python train.py --model="audio embedding model" --targets=["emotion"] --embedding_dim=192 --norm="groupnorm" --drop_path=0.05 --kernel_size=9 --wave_channels=96 --init="torch_default" --optimizer="soap" --eps=1e-08 --max_precond_dim=512 --batch_size=128 --epochs=48.7 --lr_schedule="poly" --adamw_weight_decay_other_params=0.01
Rows from block 8, named by matrix and row number. Rows with one number belong to one channel. Each number is 500 + 25 x the weight over its row's rms, rounded and kept within 0 to 999. All counts start at 0. Numbers have three digits each. After the name is the row's rms in percent of the matrix's.
# convs1: first pointwise conv (model.blocks.8.convs.1.weight, 288x288x1), inputs 72-143
# convs3: second pointwise conv (model.blocks.8.convs.3.weight, 288x288x1, transposed), outputs 72-143
convs1.64 104:514485527468508503476501531479475493498508464464500518483490522557503502494522513511472483499478489550506519510538465518480470510509451486476486496497501505500504487485515507521502487486500480513541463477492560473456
convs1.65 113:523512474481518468479423535545476562534515463493483528493481467515492495493498520528471487537497511493501513483498520453465464477483480489438502469489544475509497508507506498552503496487509488486499508510475419503495
convs1.66 115:488471481517524521552540481535473525511524483501506531490507538517511482534479497539459491508470511474500482496486482522508505497473513501486521522464505485552540437505484483499463468495484517475507487515485452536455
convs1.67 084:512541450556524469471500487494485500490519496478528531513543521505455523543515498441479492475485519493488485526500501483511480513481493489468483540521469499473534508491511481514533511459513508476511504476520529495456
convs1.68 093:493496493493502546536494492467495539531498496505529512531508482507469567518518482486484479529461467480487533471481497491462479557469471484476531500519512467495501517468518514514513482522524526474489476522495492469527
convs1.69 086:498487561507479459529481498489530475515527514507471504508544503469530438528517517496484524464518520507529506478525482499560468497497498478502486498480494551487484530495513483511526499464500513489552475499457488549497
convs1.70 109:502504470483460485428507532426415506545480463510509502472471472511530463458484508486502519509485442489498500485477507485478513535538487507529513507514529497505543533477458481502482483505507511475539501492495548468491
convs1.71 113:505508503498529494506503500499515517557521455493523509508490480523502497458536540497518508490481505473449495470464516504491538448471518512474451499487517507488503513510510519439511509576504562553489478492507509513516
convs1.72 106:534470477503491518514507507525512539458482535517507489482534468503494533502497513498457540516467506517519538505528493455493512509478498462511503536485519538498486522508542460509520481491539535491479492508489521526509
convs1.73 088:516499505475559520494496465483553507504548534494487491487506496454483470505510491536504509520529522526489502478484512508527475501485512522507488524441507453506525496528506531546504527505543508534506500519495492492548
convs1.74 100:473499491538524516511498499509468535481533525495531486476503515537488453540508484499489512538468520514490534474512498475541491486519480465508488486488515471509511451518480485505539481476495514515504468476532504498483
convs1.75 095:553474514505470491511495453503505497547484433527490528495474504495485483502524512501529504455542553484475446553481510497476503531468539497538508486509534505504503535520526480459525494522518472475507513461496490497480
convs1.76 104:476487509510496512517496574505483467506486519454525474508517450524518500492465506516476529537500521544478506473454558483465449508496505512429507520507493467477494493492489470472496494503491511496494432512518515495500
convs1.77 105:485512488502519518514530474533512472502499431490514545474504496544499512484511523529480473462480490458480476478522507506514516469488498495485510476504511496459504461499527529489503494509518496491514538492464538550527
convs1.78 093:463497564499531519502444486486494515436523485509484539476491506458498465438510500487473492504493487510497487438547541507520507479474485535514521470496519486504492501524518552513468495520463462464477520497486534523496
convs1.79 089:484491483490473524560517492508506471532514508493501530502501480472466489509488498488455525464462500476495482450492483541457467533536478511497526500489484495504487493488512470484485469474508504508507469523482505462464
convs1.80 088:513515485488516469491487446508484478521477527525479445524507554472492510454510539479516494459467551491495497529526507503510455544495496532509491450500499487504543499453471503471490459494515509502490508469550464486516
convs1.81 093:513515562488488504482527504470520472513497489488477476526513499494535500488477523520519494517500469495534473534510450494513510506498482543470489531488515508490539512518485454503503478512546505507448508503466526495483
convs1.82 099:491495515515473492542526426467469497440473488470508560515496492502536493500471492473475477468474527484507505461549494486522523484511488503506494497509471474489504441485509533532490492501488497497461533530510481478468
convs1.83 120:521535542526487496468493488514501477465455464540464520556501592503488500475498499461511506468517460538533498524507462507489524504503539483483553510549501496490493509488511542525473490448506480506500511455485481496525
convs1.84 088:525481520499549508518560529535522493527510473489502499479479532489546513446517477480536463523502493499487509507479488469477558503539505530502469527438482457520509503501463526473521484518508485460498448506480505531472
convs1.85 108:495498517489502500470523519510485480504513472531465500538507497485522532527448516519467537547509528536519500488520481490494502499510503528504464496514544489465531510506494495490479553484496494513521472454506456493474
convs1.86 099:519510479478479529469484505453495465489559486501466492486510521515510503463507512524550481493504534521504471527503516486545530496571515502512522483478508515498541498510493527490505479504513528496496510510511536492507
convs1.87 113:520476495510518527491494497548519519467522499507517508488528466503504516469546508533516536511544492466508503518509544543495457509508485518500484472468528445519513484466507453488474477505499501487487489500487486515468
convs1.88 099:483472488525527530530546469484539471455520474486502501468504490484491528488506543480469491485507481499509501509486447509521538478460507517515472547501513475497575538481496520509511470496483522550484482480530440503493
convs1.89 116:505518496541517472518448488498557530514517517492523491525473515470498491485461484554469476474517479509525478516511446543489529501480454502497505465514461488480511492525469501519502513505507483522539479483495478494452
convs1.90 105:531517505497507527507542506481526514493518514490499485516499535501490479500493535470443494544503501521489471460542490525485498483491512514461482474525467511496495528436530496505481484510450497497523472499482485456478
convs1.91 089:521528504510487474533529522512455480512508466497518496504506479481507455528556475495478496552503515496456487509461487504514495544494504510533507476469493513468499521506484490482440485510502506482472498499479496503471
convs1.92 091:551507450498511531500541520506492487516475524506506501468535487512515487461542517487502492517461540495482487522515496500487486493507475532489499529474498513489532547512492512461503481504510509484467526473494503505500
convs1.93 094:512521464490495538488488421514505548535487528514519502480540543586481509480513513491529501482486515517479456505503464496555563470512475474465491489477435477524508518547545505522466512480517488511523534479504530477520
convs1.94 084:438501487508508494484539498511526488534529488514503538510497469495502479452534496553466509487561480483495496515563534513490500495550485510498516500491499502501526503502470470517523496494531486484462514489531460485498
convs1.95 104:552492480526503504522496487545530527550507486496512470486494430501549489499460497497539489510475492535501487470520469494501535496487539500510478463489519518496495489492466493477526518500505560492469520431508530440497
convs1.96 107:510488468513453526474458469428530517501504504554495440518508488489535499472481502512536530538521476523497499512496521535472477488476467488472514495476475514506511505508533464495504499488517542468467514507430488474494
convs1.97 100:509563490483508499503516487489502510459503510470527493493518523458506494490466515527480513464490512515482547521490501464500497465485531510472516534493514495511460534504492505529508513510479487503469480470527465482527
convs1.98 086:508499496542473490502502458506496507464510531481453514521563504494498514547495468539552566484530461503507511440501513516489499516541512482520529514520492475508501526508516507494549482508494497559510521521496465465512
convs1.99 116:493495470512554514454470477488496533533459526502486507516493527475521479484500498521475507481520448478536488525513495472501494479480447486471493469497512507514486504537526474516501506505486481521440479464562489523524
convs1.100 107:488467479516518479507495502483452526504528504461517500461521465526469513479509482501543515455499488493483500536458485481488584549485440516494496504496504471487502496517473483508503492487509517465509480494525482537479
convs1.101 104:506497536456541515537500533484457524486508454481495492505471534541504479499497497501520485526518513516531482492486531502506516498486505530487504474506489517500497510503503503501509532502475488514519444402518438510552
convs1.102 096:510476467475480510500489505529531468490518532480517505506514507483480533468502498507549501452485482490504501492519464509465508528486497485477486489508486516493495503527489492505510473516517477529472482474507488548534
convs1.103 090:468497477527513458464524501487514470557485437496513502534507501480485491467531491505505519519502496495516433480509460517492509564558490509500545524513489489502511509466500495500515519527530503535521493460480490500485
convs1.104 104:483489494516519495499495534485505509455487467481470482540523512463472462509467504456520515513504508517497553504500468508494559516532505478486496521516466485499519560521516510505477485486494513505530551474539501485513
convs1.105 111:469506480529528517524514458536484521472497489478492477490459475476499523491582548503531547495478486478501464510495519533520505480507468490487497543511502528509515484487507474499514545472526513508525493509482542478488
convs1.106 091:492489545465478529487493474483481508515522487530535505476470502505482479465489489537494508512513507532462496549541505536437500526486479479497513497498442484439512478510496536518484485548483522505441544478564499493478
convs1.107 112:470540505478480519497446480523515518499522468513521454477521466505521534510477508496532487510511485456466451473528492497533513523528485470497474506466520499480482520509487520477486514482568463508495479469528505531500
convs1.108 113:503465458532501447520535550492519493462528469500488521506448511467508535458512518495474506545502501516531516507507499491495485518476551476492511498491478497497465520469508481468515510496494497518525490518490473462457
convs1.109 091:545476506488462507485516512503528496508517551509508494513503553442477484534513528505521536470545549524480490488474500468494458440470452499545442492489463479506492512486485512514488551521528450484548489518522522525492
convs1.110 100:493481504482503473491533518503477484459505480517509444511472485509440502502488495498480501466510521487461511516510466519523496501474508481496510530508487484484507527489509464513519506509465503527470485524508490496497
convs1.111 089:437486502495521498446524514513474478530455468500460464491513495512500511499444495466526519470440544452492522495502457526504521482458521496502515525506525459444500512496531506480506447510494527477539530489479512449501
convs1.112 105:514443492467455508509510520527497480503502523496525485478496479510472486539463514480503523505490532512493483449456498534468502555535512487510510454505490492517480520498542498514492507467487524530474530529456504558538
convs1.113 093:511536480513513482518526512493477530425456471512460498513475533491545537472493500506481530519501507548533501489509502518474530469511480565492494443485523445513461547526438477479503447472478495521485541524512472487471
convs1.114 104:483518456484503515502553455498515506520522511503495559461469488526506477536499534507511482482473470544521486492519476506466462478496512520526506510488503500525537529480533533526523466511460500500510467477518528434552
convs1.115 095:514440540453530486513461521466512507476498483507479474511514500516487452472522491496475504455490527465517476462482464508466466454509505496508519487485472514542476520482500477483480520503529508473479458496477497529501
convs1.116 117:483513449473495482534522536526511532504509528502479471528524503470508464534465522490499497496501492487504504486516508487475524533546500497497526515483487526467481457475460509470479463498491507528492501470485491490498
convs1.117 091:531476478465526493480494545517489524491490485546484531520488488524500489480527556486511454500504518490477492476519499510535493488494475524499502512533485497481530500493488523497497453476506504476477496503508499524451
convs1.118 090:536484508483488493563507467505492514514514472580460512479492457467528501541546513502477515549543523547511511497546546515520478464526489569484546502521473457501510490471516487553535525499523461455481536506502465496471
convs1.119 097:551494484481489500511470495483488493502539505503482506497473465524502466506491498514456493533515488533495465532496500508467457521563577533493477533517554478530500518489544455499472525473492530506505455504495495462516
convs1.120 119:456480498478515526512500489458486487478514478459478481532489532500533476555453514502515486460462483502520516487554471515482473505515478513497524512484503478519461467495452485508506478457515525490488488471475478506498
convs1.121 090:513498525488468543504556484520522521497526480479498425508506450484525561442548493510530482454499483532513504510527492509478438495474492504519510511480547480500500503520480498505503482462504502468493477505506487470496
convs1.122 098:459481557520497506493486489477478501523500508511487485497511536486481474533473483518492523515495490555475499554508481460494458492500465502507512494526489491500485503518474515488508467506491514493492538516497470511456
convs1.123 098:446491479461520488475516530516541479492501484459474484528496532538506537504496557462501487532510496482497502500509503497517482474521563495506484498487518524523474450481448448477467513463492490496453488427523491499496
convs1.124 096:482483507535524504515505498564540499469525526481515489493464496490520527476577469465457465494456508465488499535527504509527503501552480515524477536465484544506520494532507398502472535462515522478549514514476467485484
convs1.125 100:507482491504495504521486501495509525496504495511493476492490513511513486513449499465481513483521461517532521488536560522509433527517481498491522540494494530495557547502515491481474547493507484455510526502511540477449
convs1.126 104:503534526484538498485489544503507459504511469445476499466434468544497502509562499471551441456536474523499470485522525512484531495480505483466489437488517466466498502540450467536563528482490507476462478469436508521501
convs1.127 094:525508526469489483477532521512484519481489497499492474473498503454495472497513514483512468474491484520522522547490487511514509462491478506494505501483530497506485513531500488491567518474499481483489484493506489515491
convs1.128 110:549505554508504521500533487496481509475529447511524524477493498461486500509550488512479510494488487475511558522483489501516474566462528480481524474475480509509530497464483508522538540511482510468515495449486533505446
convs1.129 090:499473498496484482524515482492466508502505486495506471519552518506518501513501472498500507490496518538502520501544499483505475548471512479496536517464475551537516533488512494484471507502489481473496505529561530465508
convs1.130 116:446537485490480516495558500477497532514496532528510481542465512531477518509543508496530491528527526463526485458497487477495478504493472494498460508487509528502544522484488528485482522483518496494495510537499502519521
convs1.131 091:550494455481479488484498497504499494487501497473487511505489518482523507532499508461539493546524525510519528483513486497523507517497506522529527515522542471492500449559485557520525539485485459494523509538520521465471
convs1.132 108:502501490527488523478461532493524509505537494501510517500496508515498499458495466505520484527491528509477485479526497502461526481461507470514497472503559497490459503484515505524463507480466503506534512519494496492505
convs1.133 105:524531497514521490496503535450502502477502497522458504505498483495513478462498474495497494562521508505491521494525492501509509547503553490493500452453497518509527511471526487503508547537485505523504506483521504544530
convs1.134 114:507493502505500497506542517508528520489502474493515465526527522501512453487473502490495479528484496491510479498513492530505464522466529507487490473491553526469508566547474528480510482500479479445474505455455492565465
convs1.135 114:523478487506485446464479518472488481522483469478501470500513506510521494532497511467489507541488474497511522447504481505494529516524491498512477468532512535466473469477482505492515506463465568489496499477479503508507
convs1.136 095:543481513508558483503463509485508524521461520523509488470499542453498509520482486532490532505476511475508478490482468509491504527510540517511507485515483542455498542481496533496467518499470492463476494475519483473490
convs1.137 100:500506485493495480499469497466474501518597496537521484501513521487523489466508501487523480491509586485488465515510545492503475477555479447498475501506511525461496475498510471531533511473496493508469504483517466498455
convs1.138 113:497504467443540501494518455496552502526524522530518525511532471519479487494521514503497522499465477492528519498537469494451444539543507475502494485510529515452454497504469505484471529456525483510499483508507486437497
convs1.139 095:413519518495483496538481510518485451529470488465513489490532462462451497523519502499545493503535490500510502506524500480532531483496514501534517514499523530457453512488526487484552500525529480505492471508522521513500
convs1.140 095:465492500522498493482579422502496480462475473508513519495514473507514502509515513477552530498505502526484559459517513518527465493490436491466530520460505480490479498503512504495504473491485500491499476484492471482513
convs1.141 094:505508484511538502523506489483523491551542489489465508540460492502513497492481504467455506529527580528458476470530469520538476475516453482507451473504522481521481523489520564513446547477475507533482514507469507484462
convs1.142 100:497480521511526493527480494476498492482519525483466516507478570483499453516502504531502479530509478493495514524493494518500509483499517539477483520510479500526502461495451494470499473523524501469514514555515485503489
convs1.143 101:464463517491484521521487513485493504508464501481446483498515524463461525484492482457505522487519509465504469492504520505491483518471502520506502502525514531501495512486473503483503490468496475509495479510514538555502
convs1.144 107:501459490499518539531496498503444450520508503508505441509482492493507542516520528508468514502488499489520542517485430502451522493503487498534541511503498523500504515504466496491452453504530518522475559514541517519482
convs1.145 108:459489473453440468469437486493538470468504517495479533501484524526479507462498515482532498525504477457519495516508500488506479500518499503488516516514506493478524500451517538516463507482507558486468485456468520469477
convs1.146 093:505517486492511497472509496489498435461488474503522506521501518524501520476436532521483516505492497502534501575561514489469530510492562506478485499484498473498528472498532528482484532524494547479528471519497568477489
convs1.147 089:500504497497519457475501477465523469454502471506475554525531480440485460516502528509460509491518515492485500479535529492545509512513504494532502516536549469522505459527495482484493525532485468510504493508471505492522
convs1.148 105:445507491492512514513488477514504475543478470515508521490495481495522532498502493494519511491489483514502530507476502510512540502494536530532466484479462471472464521465517436483456504493476527508551519529516457487514
convs1.149 100:481584482499508479479470523475487481516499473448480471501490519504495509484485538504503510566497495468502436503511532515516513455499556509524500510533477537543521536491506485470569494473502500538461498457459531517558
convs1.150 092:538472461487505512456541482555493488529479523535460520483506521525535523496545525506486507525510533508493530492506466497483517509481493513518444473516486516492501506526485498506512456471505499499436549549490541443481
convs1.151 103:511513499496534488492524499457513428456456479483493507504484494502507462525520489462501523516483475543495530458526504536494502490499516492470520496438493505468516529510504488501520523508480490494489491510559471482515
convs3.64 112:507538487544511505496531435527447538517448447524484509514511506516498507496521488440532527493495457461534510521557536511486490513492491445505505487483477476495494454487522495481536516510511494516502492484504519496525
convs3.65 092:467510506519505517559501514494466511512532514489496516498509544485498461508548537534440502509496500548489503492469484508453475493482496510525534513512499506415485502484504501512495522492513479507515476488509501491492
convs3.66 094:479561487511481494474500581528470481493483469486475499514498540522479507516528480545500507512488503495522519518519470500495526495490505461527501507498513502481485542510494533484526570479515498489478489523495487488465
convs3.67 100:519500490497490504479485535515466483477511529528522521507519519517491450533539501503473524517496448531497494494526529544521480503536532520520484490487517507518492462506513539467506538492534507547486513546510555468506
convs3.68 087:500504505488489502490532498481477510489507546496482508497484496533512487482496510499522500506497465510524483501485469481503498513488477522481514523489509518509515468495477573500495540500505491490530544526504525497541
convs3.69 084:489553518456507505496476493495488484487462487516490507502554546470481485507485467522531533503506492518492522532488480496502538518497513528506510491531542493550484460527520512534516478503512510480499527555513455498511
convs3.70 100:512470498456490497558470524449486512489459509527507501516497517526511503476571493515519531494499518519492509503486505524484513487520515531486495501519505481430504509503514447495530508483518511518468468533508509499498
convs3.71 103:525475523458513508488532494531547520498488464487485524508521478570514518488539516534523514513519520519500529491497447495454472520499540467499460490512529537467521468503486537501470486523513499516442506500506548500499
convs3.72 087:500502501551510488470532469512514485489508486496487493499481534447503482495549509530503469525509548462511471493487591498503515484484487511500474487514490475483496527490509478478488486473488508504515502486504478485524
convs3.73 094:502445496550483518511528496450523506524529526512526498506486506505506510487517488544507453505492513476552487488510519511489521499503504494519498496499491490445503488503514459486503521514486512533517481519478474501472
convs3.74 105:504472486532502503491543498481440488492523498489490523503498450473481524511510553462490489501510480491531486502499534481503502489485494487513499469552497495504502525501489532521511498507503506531517475547516517500502
convs3.75 101:500483504538496486475433467499506519487552536481481487501458486472481494529494493462473496491491493498511494481527529477481534526492533567519510503482486498501496487495488474497510502494509497459508496462493468492486
convs3.76 097:503506487508473511531519507542461480510521556495467495503475486524480473492493481518518504512500479523547485508522508506462490476491451512510502509469488483405489497504493496500520553497474501405509495503490515501495
convs3.77 114:494526505532511493499484483491563498510483531487487510500500488519506504491518515470484474510504507480478501494536484481517497514490509509486503500496483481545480438511511440522526523517511517522506503521498512530475
convs3.78 100:512465491528516519469476507513434511520499492449479512496499451425506456543488513491537482499519482498470525520424557471477527504501510467450482522539488485495498472489494468488487493501496500537519475536480483489550
convs3.79 099:499508544484470529525455490522439500465554522467470503491508503475486514485479536487458544518473481546500490494515545486504497483512494515520507508485484501519502516492496487475494491507513526500495484506501497471463
convs3.80 104:498506490542503516508533465549504493486520514537495503512516516457481479502476489531541527491490502462538532531469468489538519492516490479519498506481528492489489464474546511482471524495491528465494511534500511490486
convs3.81 102:511469481539499480491520500485528500515516487513495478485463544467499528462507444465487485501492501532498514495524474527528474490526537454554483500491505464465492497492509442504482550503522478490563517470516491483466
convs3.82 099:535484512502501505513458460512458480492507503485493488510523513496510494516473536445537483509504506493515494512462545470536472537525505502489483514501520508572516534488503488486495567504508531498493536460482533478550
convs3.83 117:511524500485487470508533479475413510493469490499519472485480537486485480478500535499405498495482510554547490487538484499504485485486503471495491487472493496525501530514503584512484506513488491499470471487512482508511
convs3.84 099:510548499491499487496537437501489493518470487499520498514466445452471523476535524495505528489514510484515471501455483457466512505510490539499505470493512483489494472474511504499517492492485498534528468527506498493523
convs3.85 107:496489494528519488482507508471448502465471503523509505496513524474505475515544537533509472521500523482521501490477480457464516482500508491518499500511493491541504504484500486502502524493493510485464486479517511491573
convs3.86 101:481469492511499518531491481487480508493506515539500527514501476423498507492495486431498522498521517525473501492445448478522505470494436462523486508498489455486485492496492484509492478503496502528497504539514466476484
convs3.87 115:503536481455517499461515498506537494493516524491487477494513541519496514510549532459461533500511504483473489479491565492508529464491490511513484484536512491466494508504493535492488467510497510502502509535497486495522
convs3.88 104:503440501522500493542509442512499496514499504521494496489519510495531479496464470517444511523498501531455495530433446460511501490494480513482468521511506505472541539462460449497488512520478525513502521504501478518475
convs3.89 110:465512483519506492513510501484478491477493547507488501492546548523492501508517493492508500479476481499466508502548515544479491526500497498490495502486515526534496515509512527506498576513523512528486487512486506523481
convs3.90 111:499490498536487500495567519473537504486525471519499489505467454552476461501533506528514477504502513517501542512516552522470493498501501485487500497525508509575484529514515506497474487491497509523504513479502507491491
convs3.91 093:492537488557488484504547467504537484530479461503503518499524476470481528503546566422424488505492533524478556487515548497521489514520508496521534528456483509532495572490488498514464503481495502528483491477479451502485
convs3.92 100:500504499505506487464467535466463486490525468536524523500557501459521510490493493516480514500509525530484499518518448490589500518503520520489499516520502474507513464476485508513537479500491497491482503472481485483514
convs3.93 106:517483496436518486489547506464496491494445532518503493498504506464488452519468520557458501515528439486491512522495491500545500479494451505531509506486508453522510508507524465510510501509490511501543496506511484485498
convs3.94 097:489472486432480478504494463501532499506524462511493524495536532533511459481490454507497523479499463514540532502465502479533499491501538491503531514489483502497502484503502479486550536490497520515477513514508507487552
convs3.95 088:483472510548504502543469525509504505497502485499512487511500483533510501532504609560510478529499570477551510492495518508539498539501493507518493472522520506474526453503483495492483546534539492462514519514505493496507
convs3.96 097:494512520458482497502509491490430510504462539490511497489565509499497464484558449458462501503496528471524493495505538498484497490502483510464501476487507501546482500510495461514492551509513513479491506501493515514513
convs3.97 110:504467500487505501522450485468508516496475510507512497504490511506480524495496496506507499518492489477502547496423441546507491490481462541511491480514515530523489476519533518469494558476505494481516507491491501468535
convs3.98 087:500536487505512517469481535504497503505466502499494504507525507463564498499468519526562475502483467480509494491461544474481511500511490561461497492491492517490533471470511503517476466512484492501508474516508517505484
convs3.99 101:527477506477499492491545498533533492543471547510510505497494451524527458482476489550512507511510467475489476514507563498523486487524475522507504516512478489590491500525504491489506446504501517487487473519522474499529
convs3.100 093:498496467527495489557541552517498496500493499496515473491508520506503464462443521487434504495498479475415492510544490503506513519492536538515534509541480510571506502492516467496514446506468509522511514500507514497509
convs3.101 093:502435488438517504562464444500454494493481479483515520486514488515486494502508495470462541509509488479491508520481561514555510516498510491504516503503520496551504466516487442484510477484506498482537515457509518529515
convs3.102 111:490506475466519517507550515489451513541529488525486489492500526453472478508541474451491509495505491478498477478519485483475473498502519520497500518529506468546504525481488490507486538534507470501502511562507523481553
convs3.103 090:500493508491493496496475507484508498513558545492493502510547465505523578480546480469486485504502516493522486495545490476571480476489488555530480501486530509475478496516503460525511540493513493470510488510522482512487
convs3.104 107:498509493479498516503499504478440486497474521531480469500545562464550484504444483497467503502490483491490478504504510502462485502491502566517494499489500500461509408514501501519552530492493503458527502499515485521509
convs3.105 099:476452468530488517487508451476484485479475524492485488486529470452512506472492505505470484492482550565471542505463519486529524495522509484508510515478501496445517459501501461488465488511495492510498518498488494506466
convs3.106 093:504503490526489498541519472532519478469530497528504487497493454478520472462544561505470464498507516477512506491534467532503488512502534488548524487493505477517481474519461541519518531495494498469499503495497489504534
convs3.107 098:509552506483496494510438487493503504504526506494520475502480535490493521505487483537550504504500483492449462501481502468493490512504509498527495492464505515452503483521511479497449451487523501549492530495514516490500
convs3.108 101:509515498466508536478528487497451506468402541489507507518479499490507497488493499505586519491517477509498490503515501499470491507500502502444551502476513519566486458511521524489536495500506504495503524531464486532538
convs3.109 097:494493505456500498516512564512479468539478488521499523504458437496518491524508481531488506502509504484450490501541527491524521464506491507482494509507513484490484486483521516500548495501493497477523480480498486498481
convs3.110 109:503457498551512504450504451462479518491424481465485522505525534553480485488478460545471484501515517439522493526486450513496523500509506508513500475491500519497500535516515575484480504488512509491490509501512524514552
convs3.111 092:509498499505484491587453530475493502505544437491520513510517511566493530479495485564491512498517517488485502507532458486466546508488524446527492510502469493497522485505497526485544435504501500506496531519487481520486
convs3.112 107:505534514476519490454499491467436506508550487457469471488514469511528512481506502534508441497504511501502511510542554492448505499509473494511508492494500534459508483516513573517522499517518500503516520511501492503508
convs3.113 098:518530514525508527529577459485480500495508515481505530514489468499518528478499466521482530495508514472516531526466466474481527483513506492478475483513524492525483484492526471467517445495502519459507474445510527494494
convs3.114 091:491529476518495496476496492510512502523539479468476472482507461543492538479536483472463523487491537501513533473544482486477460511507512467476480482525510463481504499491506478510508536507523491517498486530484520490510
convs3.115 102:510532499517491497516506591522462498463501479472509499501543458464500485470511522474464510500506481561488492487492480531507525498473520515450495471487489487483501520523493501499489438496510503512524496567488467510469
convs3.116 121:505490511463495510493483557505516487496502491496497504501494527449505514497462480500541510488492495505491490514510547491534516487483484464551508532521503472455495486490522459498547473493486499523518494469483449495498
convs3.117 100:494498477512480496512532534502482493492540544472489489497526495506512443490521518523497482488499530514546509483454525477497490518505519453473512491510511507497499544518514529494500527501517512472494500439530520477522
convs3.118 097:505472495478526514481511522512535520485461514506500513505507490473485463511494499482509511496525485504534487497501519532566489510475513501521475491498508518488483575518478502496484463491502495418497493527475494514471
convs3.119 096:506501489520492494473512465520485499516555515494496488499469484532472477501520508539536486505514497515444503488517565509483488526487481540515491468472518492511495514514516530492495480511477508517508526503505496497507
convs3.120 091:488483493538496513506516462480459499518570444474514497492494410518510493518485517481479517494496474467524511493470543486512487483475524480477487484517491499531470540504486478503533529471491474445495482451495488485524
convs3.121 092:507572522499513498503424451518486503529548458463509478496479538458505504467490460482491502503514469526509468519489541525466515500502496462483492493529485501563505511507507496507492523500496515516507494509508496520500
convs3.122 092:482506502466487483489506520539439487501531494479502485495478512525477466495511471484477469487486506501483487496511461499529498500501436523497469507504483509479486542491476542498506473509478482519502520460487516493510
convs3.123 105:495480515486487509488564501471475501508546537513495509507532507538479493541539522492501499495486471470529494506481446500511504503490499473489511511492493510475506456498478527492467533489498496550538503529505498516477
convs3.124 105:505505483488523492474529504498547504507515459499496504489472518516511537521544521514525483506503511535497508498527498493531501502499476452508498494502487494542508498501487478497509505513497491460493496540499491505475
convs3.125 105:514569507485521505475486497463538481486496484523495495498501530478509519494446489507495487509516516508513434510489508501475499479502467475568515513518513488524500461485510496502550511482496499482505469538488512481528
convs3.126 100:500559520465503487473544475512540466485491462499501472506503458448500492495531463435507491515469478501499484506496452489472481496503476491510492476523500486540501531480482522492508547505501497521530472517523496502490
convs3.127 089:487487496495484501497452561500553505526454491476521493499488500520507505507506479490524497522515550521473467502534541514482500496526527489520518472468475516496480508532500476507515485486481490485487514473496494514509
convs3.128 096:509495498449510515509497529482552533499431483522497469481505509520516452503486505491485502500516496505520529496487525488495515486486467506520507521517487514512476533493520420511490582498501507499515472476492483486472
convs3.129 093:480450486521489483492519490507456482472474530500520487512484488500494513542549549514440510501481478515502486518492516532520492495516541446477479507515490486459501504504516487500505498489498508513473531501504506498472
convs3.130 079:508442490475498519522441441521495508510528506501507517504466529538486501499520486454515522501471484505516521482499526486523493509474504469492537475489486525485527525490513502489500439510507499482527465477491491507466
convs3.131 101:484469489516484500505493493528515501506494531538508518491503491513492477475542515457445500485500497519497468517515524529526492484507521487537495477464523513516450418499516462507510472472503471486505500494502508488491
convs3.132 090:479498475453506492501550477472520470459528509504467483503520479496509511501538546522504511512480472474473526483444538495495491493492450426488462500455512506480505505530499561496523452489475472459488508488491472505519
convs3.133 111:512477505497497495502558502475446519497551526483507530489536452442476553499507536512521507503504504518511484520493460494474485490470495513496501499506496517464502498501514441483461492502476491560526497487494486501526
convs3.134 076:493547503474481485502561490448484488507491485468504492504490514474504528515481469478473485497501525525461459511502537492512503502512496552507489487482490502467491527503525518504482509486496497499496518527501521501519
convs3.135 092:513545517506531504488515532480465486516495539514495490515464514466497486512453540534541477512528501481520487513504486496496497465510473467496487490496502490562482455467523526484486463516495491502501505495518481498479
convs3.136 101:487517515532503521489493533476509512491516468521519473499496486516504501533507461564496498499493552528495504509495527533510499504485509476517495522523505508507485429492494480517533452492492515462472493472493499477485
convs3.137 107:485504493461488505503516459508576496480469463510478499501519486490508548544513438494492480496486481542457515504482500512490506505500494537468471517473518489454512537501491554507522504514499500557493507466510487505472
convs3.138 098:490499499492491481505454554493471501534502511515493486481489518508485482498499472522547470492483501480505492482490510479515504476499492505503481509489491492418500509496468462495530550494486490506520509491509491488489
convs3.139 107:482516502533521502520452498555504509481576523505496488502512495551511501532504473520517508502488473507469546498557559485501494480511524469488507488534515469550519494515511560527505527484478522491538515474532493504495
convs3.140 101:488497494515491502484521485482509505515509507495476506484506458560475518465542454526494500481475515520488488503510506505531512504495467476494510496436517496483509547482478512483483471501515508533509498464528503488528
convs3.141 100:502505490553500504488489473525468488543470466507483494480517486518481480522498515517525486508502474512509490519520517494488490500498466495509516527525506520556532545484508494461467511511520519437521496413483501505517
convs3.142 109:501521503485502490447515534502508494511514483504491509509481488507533522499536490545520486497498489510516471507505499473494477500490534543466494544495500473505509496490482517490509439520502486503499511469480482494484
convs3.143 111:504532504515505479508553502491489512472567458476488502504494505503486489545476480479447527500523509521475530498513481509503518495491476476506499496494486540479494523516517456515490517507493497495499518562499477500434
convs3.144 116:497468483476491503509533463508542482495514509487504502494529496449510475536510454511526488497497558534514507492493490484530476515492497530505510519480472502421492480491500477500512519511487458478494503498474495493476
convs3.145 094:499505488540495499523510522493502507528506470492529511491477498492497498458446472434512491517526509449476477480537507498480511496492505474493513465483473496548520493506519450492499503479512510508478512507503484493506
convs3.146 095:519475506560491488529476564522482538523468507499501515519509533523461476530528480522492522503501522488528514497477533528508483480490465513455512495495491488490477502515505480506536437486493496496494513477500484485487
convs3.147 093:506466499479496510509495526534514493483462506488479508490539498503502492471409501538470461499503503506524526474484484498522511516457497447490498520508475477518536504487455469487473481508492506526501486447535520516472
convs3.148 101:513471515497478500500544538492472507488476488487491504509539528524501498483475506520517496501483507524518510466486538508499502481475514486466513471509482511538502562503485473467518510504504509535523485533492474481472
convs3.149 111:497505489524496503543489435501510511509480525514511495504493479570493488538525485526539462498513484488510518520512509508490519519500539475486519497432522508518500524501496534511456466512499505454466489453511501493518
convs3.150 102:487469482477496503509490470497535495524479444493487491493430493500507475482479525474482529515474525505517530504530525498506481479510473512526450487465523502498509559515493466482507485510510534497489521504516510514541
convs3.151 111:502440494559504499546493546496517512487528516487489494498493536506494517510487512460524479491497503486516486507485474496533529506515484528510516455448496475480502471481524453483521445494503518473485507418512495484505